From a checkpoint of a small segmentation model: trained on aerial photos of the United States (SatlasPretrain).
Rows from block 5, named by matrix and row number. Each number is 500 + 25 x the weight over its row's rms, rounded and kept within 0 to 999. All counts start at 0. Numbers have three digits each.
# convs0: reduce pointwise conv (model.blocks.5.convs.0.weight, 64x256x1x1), inputs 0-127
convs0.1:484495445497511510477511517520469479490457481505509481471499506471478450511469462479459490504498506515486519509525488480512453500495521481477486517503491506475469478493476516482465478481481479479538511555443494462456548484473527493543477468473524462501475504439485496487468455471491513501462452485550486498493444482487473494497495492519474509498515483523496484506484542513527534479512
convs0.2:455508525499502517541476528503536534511529528510514470492507529490503474518508528500488493533486507513482482537524519513540521484520513495504480514472489466531506528475498480489521556520484483516438508500474473477483487471470520473464503473498496538456478505459485477518489486496578494496492479524537492475540523496505510481496547506478473497479485517497482502492516565497522529501493
convs0.3:518497501519494551520531487535530516511522495507522552485527525494500461494504537472488487525490535522522505473536502516531533498526464489487512486521492522524562504500487478497493531495538517488470517501501441525519539483502476509498512491498490502553500510446519515495499520482502468516507543502486464517499487528496511494512526510496498495521500525464519482523516516562529531495518
convs0.4:510463486533471488511517509478447483486501511490505442462530533475517549507487515492537483541503478489514493497461481517516464556474493508506527506481514497523501514484481515527487473506456528511508523499504488509508496538518512498523485449466507449493470498525510502485472517510475472483478464516447501519498519562511444543486500486495492477497506509521481482517508513447502470457502
convs0.5:470541517529479523503527515503519489533515496528462531504509539476485474507467504485499484450486491457512489508487516511469476476485490481484479484523467485500507508514462487463494528517493492462447513520486559512456478506487522503523505510514490522469566495583485487487555490496523504504491503534512528499529470481509577513494510471486489538494557492529488500502471502506541521520501
convs0.6:509517470490505469469514529526551452509509488486476506544491512501480478526457546487456494458503465534525490498506499496497530480474517464479485486497492519483528486461514485527498497544484477496500497495510509475492455436513523457502469511515479505489489502523504485517497542545508525520505534504511480499502509460505483526493454482485484486485499554532478497483504523451492562502479
convs0.7:526520516497488531513477477484453489522558509516501480500481507506462511461480471507500535527517507505500498503464491476468568465481456494500512500512527475529517498477501483494520511506489497530512493493515465522496498505484546473529471497553496518471470526483483544536485486515488496516481501491576490471552518533489440534469485483459497519502490490458511484479530488552463564473491
convs0.8:478521460488525477476517487500472521526503484511481500484474502442496475469523519470479481493496499519446502445500477512458487443484515496497488514473528485452534514475453489458487487505475483523454495474488493442519469520532474525529468510467502504508461514476470473530495486494559488519494476498503513472487482505516487521526499481497493511459463535491517516485522512464483486519534
convs0.9:499533513464509495540504538548465510474481471473472477495501488534483484467508534479486493481428471479530515468497495475481500474507468489489499530531500517520458523463460515519554532465507493557522511496485499510525516474511487514549495471531512471491441508476519492505504486543534511483516435481494466484530513484526516462539501533485489494505488489461545452475521502511520438499472
convs0.10:496533463474518451495488501496473511500497511501547520526530471535510509496487509530525502545453512467495469511458517525478547497492505494525515466491522472522549490547484451485510492525548477481496553460509521485493501444505490480489522491528491515494496499499483517540505513569498532480550528500500503491510543487490473477494497486516539528454494485481471484489479487496455492497531
convs0.11:522498515527498493484516487553582523492519494467515503543508478495514472520507524507465498496529472540511519503482477545513559497517557539506523501505507528445508510535477526504458484495507515509502483496490522516513495482498464493511542512448501474516490513531502432495502493518478492489512501540492522493505528498508553510493522475471493478493505479528532514501498498496474487503510
convs0.12:494532513516526532516479489486505491480494492467470500484502516502516492474480450540509461497483502505533493506504494486507521503505515506478516498533498532504513493512518499509506504476487499498471477532540524531522481510479487513495502504473478556501529505494515481474445518486462540478496524508564476486555478518440461486467492528559540539489524536518498493517521530492506512532501
convs0.13:546461506479505470477498501462507473467478463481471448539488493453515505474516484487508493502518520506489456473485502454475460497508478517499519507505505456479542518528489524512474473508529508498504478513463446493456455484496512516454532495474474510494498495477473502538499522431457477510471485479506524547497489466506497504488525484546469521525535536489469500479483483486463517488472
convs0.14:496564495511525515474502490540415520444520534540485455455472527521500497507503481452471468470488459515493484496501495494506499524490491502535493532493476467516504513504533511471495516462477509479517506499501525474460497492495503505527546503535489492456506516520518474511518490546460541471511479488494497500507484502480553514471484471544531518469489476503458499529455475501485480484492
convs0.15:468515486524512533531459529498461496514507515473504508529521495482479509493547488497507469484454475489527556572524492512486480491515497513487498473495532518500536503511512481456438509484519502479499483496533473503492506544487484514484556495507516443468464507553528478521470510485494508511494452465450521517494504502449576495536469477483493494517477509530455497477493541513505509500453
convs0.16:482480524498512490481491481500530529500507493499504510514515463505483476516509462456505539497482497495494497596514504519452517504530498523502531485495497525513515512491515519509562502529488530509535494494469542478470465494504534518510461458508505526436467512526490514477513529506531504504466539473525504536523487504469464495502521495563498511525493503519483523543505485532470457521487
convs0.17:479465511521528499501470469508548460529503478515455482510491498546528512505475495498487522481517497490525558511503543504513495509539500498484524521480461552494507453479477522451488478484521467522517491448483468536516498514501484482468467485448488489569528472516495500450515493492487526505521492490489502500517497465490484508504500462530530458550501501465486505482502497459541467533512
convs0.18:525539526528460495513480508516468476501437520465512471507464462492493510520472498527524458499488472513500547477514461480468504477505524473520470509474518497510482494512538535515500495467470512516491527533522498511492508489530503438510514474540478504485522537497490496490561508548450496484461548486474502530531490509527498490465525480526531506531504483507516486477467481533475508483494
convs0.19:497509536504474530530489501490463487480530496472491518519464515503492466442491473524471520477516531481513504494517457498506531474524501512518517515511488536505480481487471481520462525493517505481527477478556543555525484518512496452524502539473522509561555519506532492513510484479502519482505535472522454477523504499509544529512494519461494519540504533528480535510524492525486511453469
convs0.20:499481496475474478479500471508500493388487516477488525505508514442440455486489505513504466515487504549515501468492502498520460482496517485531501515512534495503468519547493514514495490523491493478522505489506504484489478514547509528429467502475499485491505482490503477523475497500496524495494489499505494477451538547470517458513523478455497504511508487545520509466501488481507523494476
convs0.21:464540482536514472497470529534477508432475519533503482476474479546485480455510507507519502508490522512499518474507525502498515501494499524506534483495520481492505481493537503493497490541514498547500522542497507514530489521527494562558468544497528449510440485517492518478506476524544491516464485535518503503533494509507492492504501495492478517500451523461558474528496517526526476530472
convs0.22:540498468500509519495509497461465495513451521552509513458457507497496529543497523491510461548480487468512525530510464531496524527445503467514459514510502515499510495532465472533510513519444497545488536514467491446471475461491505496526500553521510513422483505505530502512512515513508516504515528465522495477483508489486483435498463472536492501474539520533497512477521483475489496492501
convs0.23:487486551498506504481499497505499495476494486469514476501484500496523506528498487490492467525515524490539469581468539488495455489534525502511531493496536542501496515504529522519468504538506521516535486516492491505520508530479521494496514458505503498521519504561447503460529486521556474513487477568518508489533502516523515508506491485454531516498529481538522514512525488493504540488518
convs0.24:467520464529504497500525516504488493494520487524473519519506550469497517540523488496492524518517474483498501547549501450519522483542517509516512485508533566511497504495519503515515482467493522521521482474459536494463481474487535527529501528495460443500554538512528486452455475480508482500480467437500493477484496499475511544519510491519571515514504548554519554517509526538481497482496
convs0.25:516502502540457484477485520572511512501525427512524493548498495513465506492524517461486500509485545529476520474508536489488493505517478508488514504493461491522504505484467495517476488481474499497459513496482468515498494543472484509527469544490488471466517456484496514514524532491404499533475515476486525504459510496503498518489488511475461500532443504472500461472519504495492529549487
convs0.26:492532492530456563493502519469470462501495511528513487539513491523491523511550490484481522496494475477493490534503536521497535497486520536508496487460504482497491533469511475478519479513515522485486480496507494468529474508472539496550517507541478525474482504442475535498477538498494536512520540510483495492458497495496514524502491491490483500509475478483519483497509488502519480473533
convs0.27:497474491491510486519521484509458481518505537522533522484514484501530545516468498500500505506487543489518504519471539496486484494464494505486494495521502495474487482502555529491492429456467498511495496475472492518485514521518528452532474470500532415513497500477501546420498493521482480506494509555494512475490517502493473507489505467446516540490472490484519510533504543455503488515522
convs0.28:552489497537549514527443494480468473444515522531483478513483495509480491456530504484534507500499475502480508504490487512493515493486492516511515500467502451518537510533514512485545480504486496515503537479507517456473519529467499494476512513511486525460498513516538497510562513520527517498483469490533497531528501513563494503504466475532549457459511473522485473514452495487534461508471
convs0.29:555521504479494472517490503544552489542479500502500484518502486499484498517525528485478511482506502539508515429512464497501514531517473492522510535500514417519502474497471472444562499493519506502455510496495542474520495489584496478482473450480508523492529546498493543514539461487504475499489496453469514521500514484552480515473504495418460509486535484514494501462524519507521508485495
convs0.30:525507475480485479512488496491517508543496473472501475483524546469465495500458474515516522487506472505519460517512452506531534490461513481503506513530509470496495479504505500563508509492496490495473517477462481492504480443480459549495505532524507480461474506458506519441518523565455490465481489433500490531550493485457469475492512529510528530472487468501493485463484516546485468510489
convs0.31:530515495485514487499503487520519507459493444505530490509505489493480493465522480548501529501507494520511486591506506574527491506520488519503510483540528497487506505460480506484553511535505480491494525561481484523516503432493475483468527529517500499498481493481541519495498494541477480499486464474525494509488505492508473495467519512546470516504538531510458467503550505507510503511472
convs0.32:512537495469504498475509485521475546503508523523514501479504515496509508486514516479504494491519498514505496531534535472493490509523515505521493519495486472484562504479472534519520520510495542537461489524494462441517504526482473528502497519499556513565510514504522535583538532527503517530526468516509501496488485545528489537537504544532463513536504519497502523483510540488513500485493
convs0.33:540503531495500502510483502529518499521495472456546468529529528521503514477508507510513509529501506546487517482495507510518510466523494509495500503493516472505499477499515485533500523508510549488502458457485497495493483475498479477491491482549503514506415574502494539509481493522447499479506508497503492464500491489515495469505507505517507490507496492503485454502474530519475475519503
convs0.34:475482485551499515544482488505466513440532453511552499545497507494499484510466500527484475487479471519496525488513502471480486492514524496504482493499536496510508502497501475502480447482533529503497479470497487495528482452484519493537502461505506435493529503509482483451443473512480469481499516503490496499543498500469460533520518501490531551508481489501464517544484527482479480484525
convs0.35:513501490487513527531490481495560517521469488505508503484500472546519542493469500485508507508510544532534541425481461475499553542466516486501479489503521477515516523510503443493480526492507497498509522501519488492484518470528503519516501556505513535512483465489518486489540486472487518500501510527483494522489505502506498479542496510495491480517483523503501484457494464513507439492505
convs0.36:462525482507520482486485487499502511504486488510457474528522501513531458496514505454466541528480529488465485529507493484518516493493495499464486477505479518496544495472490480448459561520491507498540466484430501484523490485520514468486515514488469514528483478520505477491462473479530443485517468486485479468527490463478522502483495464510440497505538498505494541500563495477483530506482
convs0.37:492495539510489484480459518500550532509471485502470480446450474461524459537500484531508472523543518471500508492527467517533493509507489491497510500527520482495479519499524479527507544492486521551479504513494481507497490539508487532513525459518489527532447482527500469510515476511516467449479501491515497504492515523453507513501526505513519488494492528449493455526523464497557493469508
convs0.38:506511514494465509471480536514529523485498503493510483492487522518522483521509527508510507498474510495470575470554466497508505513530508493462490536521493496488493435462469508494506502476522481538532537497528455525501489508477523455540505467466530508523464518457472516518513508529517484502508509464516525506474488478511534498516518515547520468488499498463496528491540501455512530481513
convs0.39:511489475509472516492453483514510483531472550513509491451474506477517520513543478485499457538535509530492521510512452520515495537492552497497510466486496464484534480495481499522467566532533505559448516436501494483470466478518480502473492511489509499497495516541507458471484486468494498471475510447499487505558497505535522496505495494522506498484468451525506548446474478488530514504509
convs0.40:518516504495503500511506489473473492493484505511475510468521491506483490515512517503476527489486494468501589499563484510479480509506532503479514485526514535512517512546523529493491497488511486516472516546506541528520544470504500510515487514501507476597496479509518492528509513516496505508510510530484500519514522502491518488525469601477532488507472528489524495484523574457556497507522
convs0.41:558448480534483477456533501514480507496475504489511510473478508516502484537495485505479459495481477526494482544517502489487475498511505470499471502515485445500476490514480465522547514461487463549491520533534480488502498496495488522531457483569506509509504498497476571510527528545510485496525546476512500509516511499475479518478495475557498515472552472480500531506523535470479503506495
convs0.42:492531522486465502499493490474563500473503507476519486475467509508484506477540505506492497491469538481463517480510540547500490522521508531515534485467481452487472514472494475486496538494463489491521505560447473490503470491472525484486469517497500506468514471489473509507507506497529478488487533497542518520476503495483448557488512440487486495497516533478490478500500506497504502490485
convs0.43:480527447481491480500494503489511517477525517525530487499483527494506506498452498521472502549506515479505492479509489535468514496456534519533498504494507519523510512523488500493461525470464469517515462497488498479497483490492506465473488503488455469474539511532526479516459482468522485482507424477513515478491514514436528483493502466490537520520537459516506527437498515468484466496502
convs0.44:524496514509479498474501502545520510531500456512520498549487488510509534510485520472498511511502509542481491516465516538483498501487507494497460492482520481497465519507500566499508512471546524461516480479476494485492485494499507524554509537538521526487522506492474529484496489523454510465512496490509489520475473492525558494503443489552494510503521421519469504502476510473485494464515
convs0.45:499553535552504530503504510501533476501546482522500484522518534506509510528470522559503495455531463517499501525527492481527488468507526533475499509483520477488452534483544499530492501497513543496536483530495523506492464470511517493476504521581502485482512536460485522473469479558506526481518520485499523449520469457512509537501507522502516512534490498495542470521481493558485494490546
convs0.46:495510490468492491530478473505484481515501525472523459478500521480465488468494494515494502503510504486499487572501481501480460493430528486531457487485478494514520510512461463492516474473512494484500522523485518514486519535494488559502515483498496535509476481519493512498509495497468484492490505487481473499500514506479493421464511532531495503486490509511481455489467499588483443492497
convs0.47:490506464504472523511482476497514478461508520484509484498479514522455480454492439499486478513541476516524452522452507536462476474476487491518488504525516463515520477503545488489508472497512445485503459503477517485494526520492499466481439514473509473493498482477515498516468519472521504502449434515540491479526482522502529473473500479453506483531544500496501484480531510468486565504494
convs0.48:448465502509504508542509489515484499487499510494520512502505492515487482484475528487480501514480468505530494450492460527489501502498474495505490496516536479448486506495484504512536467444494499522543504474482456489485505484492512453500500550491474528440462473501481531514529531504510457510498474450497523477521502473523483501467490546462479482463518461505548478522494492504490487523484
convs0.49:515451518518487486460510513494519518513523470510508471513483511556511522535466522448468531494491489506497496467516487507496498504484496497485512503482465500477489512472472467539536543494488489509533478489497530470510475485504531448474476476507469537448488489476471504478509522502535468472554522468454485501507516464517491476505513474518477511502532487483522478488444499454492435526525
convs0.50:494490490444520451505488485502539508462457477527461507465469509505489507482519526514556479493472534497507446505514510498502505494481454502511477499511501560504503494488557495488499497462474457503490491505532489500500490532492515493509528496532481523439487490483503493518521498566505479491474539455510513520465500447499482514485471472425501542497554519549520506479535520464502461493483