{
  "widths": [128, 256, 512],
  "muon_scale": "spectral",
  "learning_rate": 0.018
}
Rows from block 10 of a small segmentation model, named by matrix and row number. Rows with one number belong to one channel. Each number is 200 + 40 x the weight over its row's rms, rounded and kept within 0 to 999. All counts start at 0. After the name is the row's rms in percent of the matrix's.
Before each channel's rows are labels from the 100 images, of 14976, where the channel reaches its highest value: "lies over" is the class under the peak. Only what is clearly more common there than usual is listed. The data: aerial photos of the United States (SatlasPretrain). In brackets: how many of the 100.
# convs1: 3x3 conv (model.blocks.10.convs.1.weight, 128x128x3x3, each kernel summed), inputs 64-127
# convs2: expand pointwise conv (model.blocks.10.convs.2.weight, 512x128x1x1, transposed), outputs 74-147

lies over: building (51)
convs1.16,078,218,225,219,248,186,161,167,197,194,210,166,216,292,149,180,277,214,178,181,224,200,179,232,267,257,191,144,136,187,128,142,166,219,207,195,188,211,158,185,249,139,224,161,207,181,174,222,104,252,256,192,173,187,188,185,165,205,275,171,215,127,216,247,221
convs2.16,093,142,167,210,185,192,203,185,246,164,143,184,144,241,196,192,213,214,206,173,211,200,206,144,220,234,212,231,241,211,168,144,197,173,209,199,206,191,162,139,242,203,190,156,186,277,181,195,254,183,218,206,179,223,142,178,90,250,165,211,158,268,236,211,142,203,253,269,265,209,251,266,242,248,178

lies over: building (64)
convs1.5,067,249,233,116,219,196,205,229,243,259,156,181,204,195,160,182,182,312,185,181,176,239,203,129,139,210,276,218,171,222,219,215,133,197,202,170,199,217,264,270,172,198,241,270,218,216,164,172,225,220,160,211,74,177,234,141,232,181,168,249,134,242,203,190,223
convs2.5,092,235,196,191,242,176,166,201,157,215,265,196,224,261,242,176,208,201,208,191,223,209,131,291,171,164,170,187,164,221,177,162,185,160,165,244,188,181,239,221,194,151,158,217,185,198,143,203,197,189,177,144,207,222,271,158,242,200,127,191,176,228,163,192,210,185,138,193,156,198,169,267,217,228,220

lies over: crop field (45)
convs1.2,075,208,226,222,284,220,197,233,189,222,181,197,192,218,198,232,232,143,162,155,244,265,196,184,251,201,125,171,198,225,212,228,293,165,181,186,205,137,183,237,206,198,172,265,215,228,254,224,310,240,204,256,209,270,208,166,224,127,248,214,235,240,222,213,206
convs2.2,087,220,201,193,233,187,256,264,231,166,148,202,216,241,200,208,125,82,193,197,185,213,116,207,189,238,127,208,254,207,244,227,147,211,226,244,187,166,177,99,253,170,220,206,193,281,220,191,194,217,217,177,184,203,211,216,172,169,220,179,162,156,162,218,173,198,136,221,259,151,200,187,74,207,147

lies over: building (31)
convs1.47,133,257,214,255,151,205,183,211,246,141,204,167,168,164,254,173,209,179,202,214,205,136,211,198,185,152,257,148,179,251,269,165,179,179,165,145,198,258,244,231,175,224,236,114,193,265,203,153,183,172,183,239,225,246,151,190,235,165,176,215,141,223,247,204,173
convs2.47,124,193,202,194,176,259,51,202,169,92,164,175,151,210,217,155,200,229,196,256,150,177,235,211,118,215,203,192,228,130,148,217,209,220,203,218,221,189,187,121,224,125,168,176,180,291,124,203,137,187,171,186,200,195,186,201,195,214,186,217,176,67,135,198,169,179,203,222,224,181,157,165,228,209,199

lies over: crop field (36)
convs1.56,074,201,285,304,207,243,213,137,221,160,231,224,217,225,259,241,246,209,170,171,188,214,243,214,227,234,201,212,247,252,222,252,204,229,242,246,203,217,223,211,252,264,201,174,204,220,178,176,216,173,207,192,208,142,203,182,134,222,254,290,224,242,243,187,192
convs2.56,097,164,205,105,162,198,119,211,243,260,122,184,180,218,236,228,218,125,202,146,125,213,252,157,232,180,214,194,177,200,160,189,195,139,216,199,210,190,225,217,179,162,220,138,261,237,205,269,158,222,159,238,207,172,232,225,241,193,209,223,255,181,238,191,206,151,161,157,163,243,225,255,158,211,150

lies over: building (48)
convs1.106,082,224,146,200,221,157,254,223,241,190,213,177,238,244,186,310,194,194,234,236,199,231,167,218,204,209,156,233,179,133,178,201,231,74,224,170,250,189,135,132,136,210,215,221,169,169,210,137,238,225,209,233,173,199,209,198,189,147,198,206,211,183,204,215,219
convs2.106,086,162,219,126,211,172,199,152,167,203,271,163,231,194,185,298,206,263,197,207,161,215,140,206,214,132,204,198,145,134,202,186,251,226,195,173,194,237,227,290,246,122,238,261,224,146,185,220,187,204,200,146,219,216,245,179,193,163,173,193,150,129,151,224,245,144,169,192,214,224,207,227,151,190,253

lies over: crop field (30)
convs1.113,086,193,196,328,218,262,199,197,210,151,228,190,178,248,223,205,198,304,237,207,184,243,177,248,191,183,233,253,172,222,199,160,220,184,212,214,245,148,146,216,194,201,134,184,218,241,214,141,135,137,225,225,188,185,192,257,212,120,217,196,161,223,195,121,227
convs2.113,093,160,224,217,151,167,149,189,269,162,254,114,169,150,215,222,200,266,215,237,206,227,273,238,224,182,220,227,174,194,122,225,227,158,222,200,224,184,161,277,206,181,135,183,231,197,105,119,203,229,211,189,183,200,246,191,122,297,204,170,202,202,222,203,158,246,198,121,190,115,122,223,267,196,233

lies over: building (34)
convs1.14,098,221,212,176,76,140,255,213,297,209,195,193,245,203,232,164,178,172,173,223,152,193,179,200,142,236,221,194,225,270,260,151,122,191,249,200,196,219,221,142,202,216,233,217,194,148,143,223,179,241,171,231,205,155,129,219,171,270,170,177,165,193,183,219,207
convs2.14,105,202,181,183,199,199,223,234,197,285,197,212,200,265,224,216,243,174,170,220,127,133,100,145,135,221,166,160,206,203,178,180,210,161,271,174,138,187,176,188,186,107,194,218,193,235,175,203,123,178,246,205,208,184,127,215,183,255,182,193,139,155,228,196,206,196,204,278,220,138,189,149,33,212,168

lies over: building (54)
convs1.89,066,254,194,189,194,227,239,229,222,206,253,166,206,226,204,209,166,275,232,219,274,224,211,266,263,193,188,184,190,254,212,160,124,253,221,172,215,260,225,239,215,200,111,219,224,173,230,252,229,208,268,166,255,257,201,166,277,195,165,191,198,195,256,289,223
convs2.89,090,155,191,167,186,241,201,145,161,187,234,207,98,171,225,197,279,205,202,182,89,225,166,190,257,299,172,236,224,148,197,192,219,180,148,221,228,175,231,241,191,61,254,172,204,110,220,192,194,263,227,185,147,175,150,217,197,244,203,168,226,168,225,147,201,190,205,146,256,253,193,200,139,187,142

lies over: building (26)
convs1.112,102,173,179,236,209,207,171,177,189,233,193,192,204,159,198,112,174,162,226,218,186,117,255,215,187,200,207,162,140,164,230,173,156,233,149,128,222,242,213,183,222,221,99,176,150,194,193,165,138,213,245,244,241,238,140,147,205,230,132,143,234,194,170,240,155
convs2.112,096,212,193,191,265,190,151,177,211,216,187,201,203,202,216,262,212,190,218,268,177,163,247,225,117,230,184,234,141,159,201,203,194,130,185,186,198,215,278,327,242,160,190,189,180,218,246,261,155,208,246,153,146,241,276,211,278,206,281,217,188,179,223,141,148,198,200,249,206,240,138,198,268,216,265

lies over: building (34)
convs1.84,083,221,196,201,103,260,222,174,236,207,193,182,129,217,194,143,188,207,235,197,157,230,194,177,250,199,127,249,208,210,176,271,136,169,185,208,214,157,193,167,86,192,211,176,188,229,215,223,121,181,249,111,187,217,243,198,200,150,215,232,174,131,183,159,222
convs2.84,091,162,142,133,178,246,108,232,181,193,122,216,191,235,234,209,173,173,211,184,159,173,110,206,161,219,200,209,180,188,243,224,205,147,166,248,188,240,191,295,257,187,195,148,215,241,141,169,152,180,190,262,226,185,240,240,203,120,114,217,243,202,250,211,182,210,207,235,218,179,227,249,209,141,207

lies over: building (49)
convs1.36,095,213,240,133,195,183,230,214,195,227,187,264,271,194,178,183,128,203,194,201,180,191,193,184,187,205,198,173,123,241,236,182,184,230,176,191,223,174,180,99,300,227,148,268,181,224,196,237,180,157,183,185,258,224,186,157,146,281,196,164,222,265,191,192,232
convs2.36,098,188,190,177,151,244,303,182,132,175,198,157,196,209,186,198,135,244,207,222,103,178,177,113,245,237,141,187,187,164,174,196,231,279,189,211,195,195,212,155,204,178,155,203,189,136,181,221,260,224,219,183,188,227,112,243,198,139,178,104,174,253,201,199,214,176,239,215,242,186,257,162,191,184,225

lies over: building (28)
convs1.30,100,148,159,183,273,179,263,156,251,206,138,135,185,165,197,233,201,138,234,174,173,202,190,168,153,278,107,235,227,173,104,228,224,134,228,258,204,279,184,264,158,219,221,189,210,138,198,153,195,160,209,207,200,214,213,143,189,171,168,168,207,160,159,145,207
convs2.30,094,197,166,211,203,248,162,159,206,198,234,194,284,197,215,164,157,280,221,231,186,240,125,202,226,251,176,309,225,243,196,200,182,188,255,189,197,211,207,182,245,321,234,186,269,186,232,165,249,246,200,189,181,213,200,186,283,218,199,183,228,181,246,233,251,161,195,204,197,210,295,266,211,252,224

lies over: crop field (38)
convs1.0,075,232,203,254,266,193,204,209,224,187,158,251,220,189,294,218,189,156,276,141,251,185,283,187,204,231,147,155,265,227,191,220,228,211,301,224,198,214,235,207,142,220,198,253,198,181,185,217,301,201,231,224,184,163,226,162,240,212,249,269,187,254,223,251,177
convs2.0,084,179,169,225,205,200,173,238,220,164,183,223,272,199,238,214,180,150,188,213,186,190,234,145,196,226,212,218,269,175,201,171,180,162,155,170,194,205,192,227,150,170,191,172,225,245,125,190,154,185,244,199,204,174,270,248,123,252,247,144,176,170,245,192,163,220,244,166,259,202,248,188,108,202,181

lies over: crop field (31)
convs1.75,082,169,206,190,224,216,264,191,169,241,223,185,188,226,215,237,191,208,232,122,253,221,216,230,255,186,176,246,258,151,171,249,235,120,205,238,149,207,162,218,189,208,167,91,250,174,187,202,204,228,282,194,161,228,224,203,269,212,252,213,245,267,203,215,162
convs2.75,093,222,179,184,260,137,189,211,199,126,185,215,150,153,138,190,232,225,209,177,234,191,205,193,219,160,239,167,132,189,155,233,215,214,214,174,208,173,217,253,251,204,146,172,191,200,179,167,200,233,160,242,220,193,238,153,220,196,237,133,247,207,157,207,156,209,159,198,187,189,204,136,124,252,187

lies over: building (51)
convs1.41,066,238,240,163,187,153,202,117,162,201,202,132,202,185,189,151,132,250,192,122,158,167,255,164,204,207,124,163,215,206,166,230,200,224,196,248,229,229,219,177,210,235,228,210,207,204,204,204,133,125,234,219,149,206,251,238,225,246,120,157,206,193,225,148,212
convs2.41,092,160,206,192,134,211,186,168,251,177,209,270,201,254,225,184,193,152,209,211,194,245,248,192,242,250,207,236,190,183,218,179,112,166,232,169,204,161,202,235,197,237,263,178,163,72,158,181,224,153,228,199,199,194,172,149,256,223,219,139,218,234,258,196,182,199,238,201,186,166,282,154,176,191,236

lies over: building (28)
convs1.53,108,166,170,177,214,194,150,224,190,192,176,255,128,230,255,226,220,195,291,253,148,215,153,190,270,222,260,278,201,164,166,297,233,117,165,145,229,275,267,254,166,197,204,161,220,208,189,223,262,196,242,212,210,247,202,233,232,192,290,176,181,202,208,175,192
convs2.53,101,195,161,126,151,215,207,192,218,185,232,198,180,263,216,263,172,208,183,194,253,203,161,96,247,231,151,188,188,181,180,182,170,171,185,220,248,135,221,167,205,182,183,176,178,213,124,213,262,225,189,196,223,176,171,260,167,200,227,134,187,182,212,221,217,214,209,286,246,196,220,229,222,123,184

lies over: building (62)
convs1.115,091,178,191,209,178,159,129,161,230,276,254,170,204,215,171,249,129,280,176,150,115,209,212,192,181,257,194,249,195,200,209,164,134,151,217,214,188,309,243,229,150,217,185,158,224,173,237,249,133,182,206,206,181,117,181,217,177,164,155,175,218,166,260,151,181
convs2.115,101,192,181,153,212,195,173,201,194,190,191,198,290,216,204,164,151,143,198,191,167,199,129,189,239,259,180,164,193,226,268,230,186,198,150,166,234,181,249,188,287,209,240,182,189,233,262,245,182,180,106,228,164,183,212,192,136,154,143,260,219,183,227,197,289,179,178,197,209,189,239,228,199,232,204

lies over: building (78)
convs1.51,141,166,161,220,205,184,236,162,235,227,211,240,212,132,189,98,227,173,242,158,197,191,227,127,150,231,168,193,149,249,198,156,216,235,158,182,154,195,200,109,162,161,124,195,190,163,207,191,202,139,162,226,218,157,180,149,199,145,210,153,213,229,219,140,164
convs2.51,116,141,182,189,184,262,283,241,199,162,214,161,228,181,189,178,223,204,193,220,125,176,262,155,266,251,207,189,114,257,179,195,219,200,143,189,232,183,182,137,210,118,124,292,177,176,193,158,285,191,190,168,180,158,246,240,267,156,167,183,166,231,164,216,199,202,233,211,242,168,189,184,73,181,181

lies over: building (48)
convs1.119,072,251,243,303,154,275,243,229,269,238,212,193,199,205,144,228,182,213,148,217,172,263,182,221,184,185,145,256,174,246,232,183,157,136,207,160,229,195,181,199,166,207,211,147,211,218,249,165,197,210,218,149,182,198,200,216,193,177,184,185,203,170,168,167,201
convs2.119,087,185,243,186,262,262,233,142,229,132,201,197,148,170,172,212,156,284,170,216,67,178,129,150,190,203,151,219,157,246,311,144,159,193,161,203,180,123,203,201,222,185,136,229,194,185,236,155,118,194,240,198,218,155,190,210,231,172,196,159,232,184,238,184,265,150,208,106,144,229,188,171,165,192,164

lies over: building (33)
convs1.62,075,178,169,176,152,217,123,155,227,232,212,205,167,146,208,189,144,204,202,208,210,152,172,234,171,213,78,187,213,155,183,241,194,86,177,190,201,207,230,221,217,232,178,167,200,214,172,190,181,170,208,225,337,212,208,148,161,234,187,194,154,196,225,190,250
convs2.62,091,206,255,204,199,265,184,107,218,138,187,201,210,218,223,181,177,263,193,218,177,249,215,232,215,183,208,228,153,201,226,153,168,266,179,184,201,182,222,263,312,185,195,172,224,167,233,272,132,266,212,185,189,210,250,292,250,300,169,249,196,204,222,206,229,191,257,234,194,209,229,271,205,214,219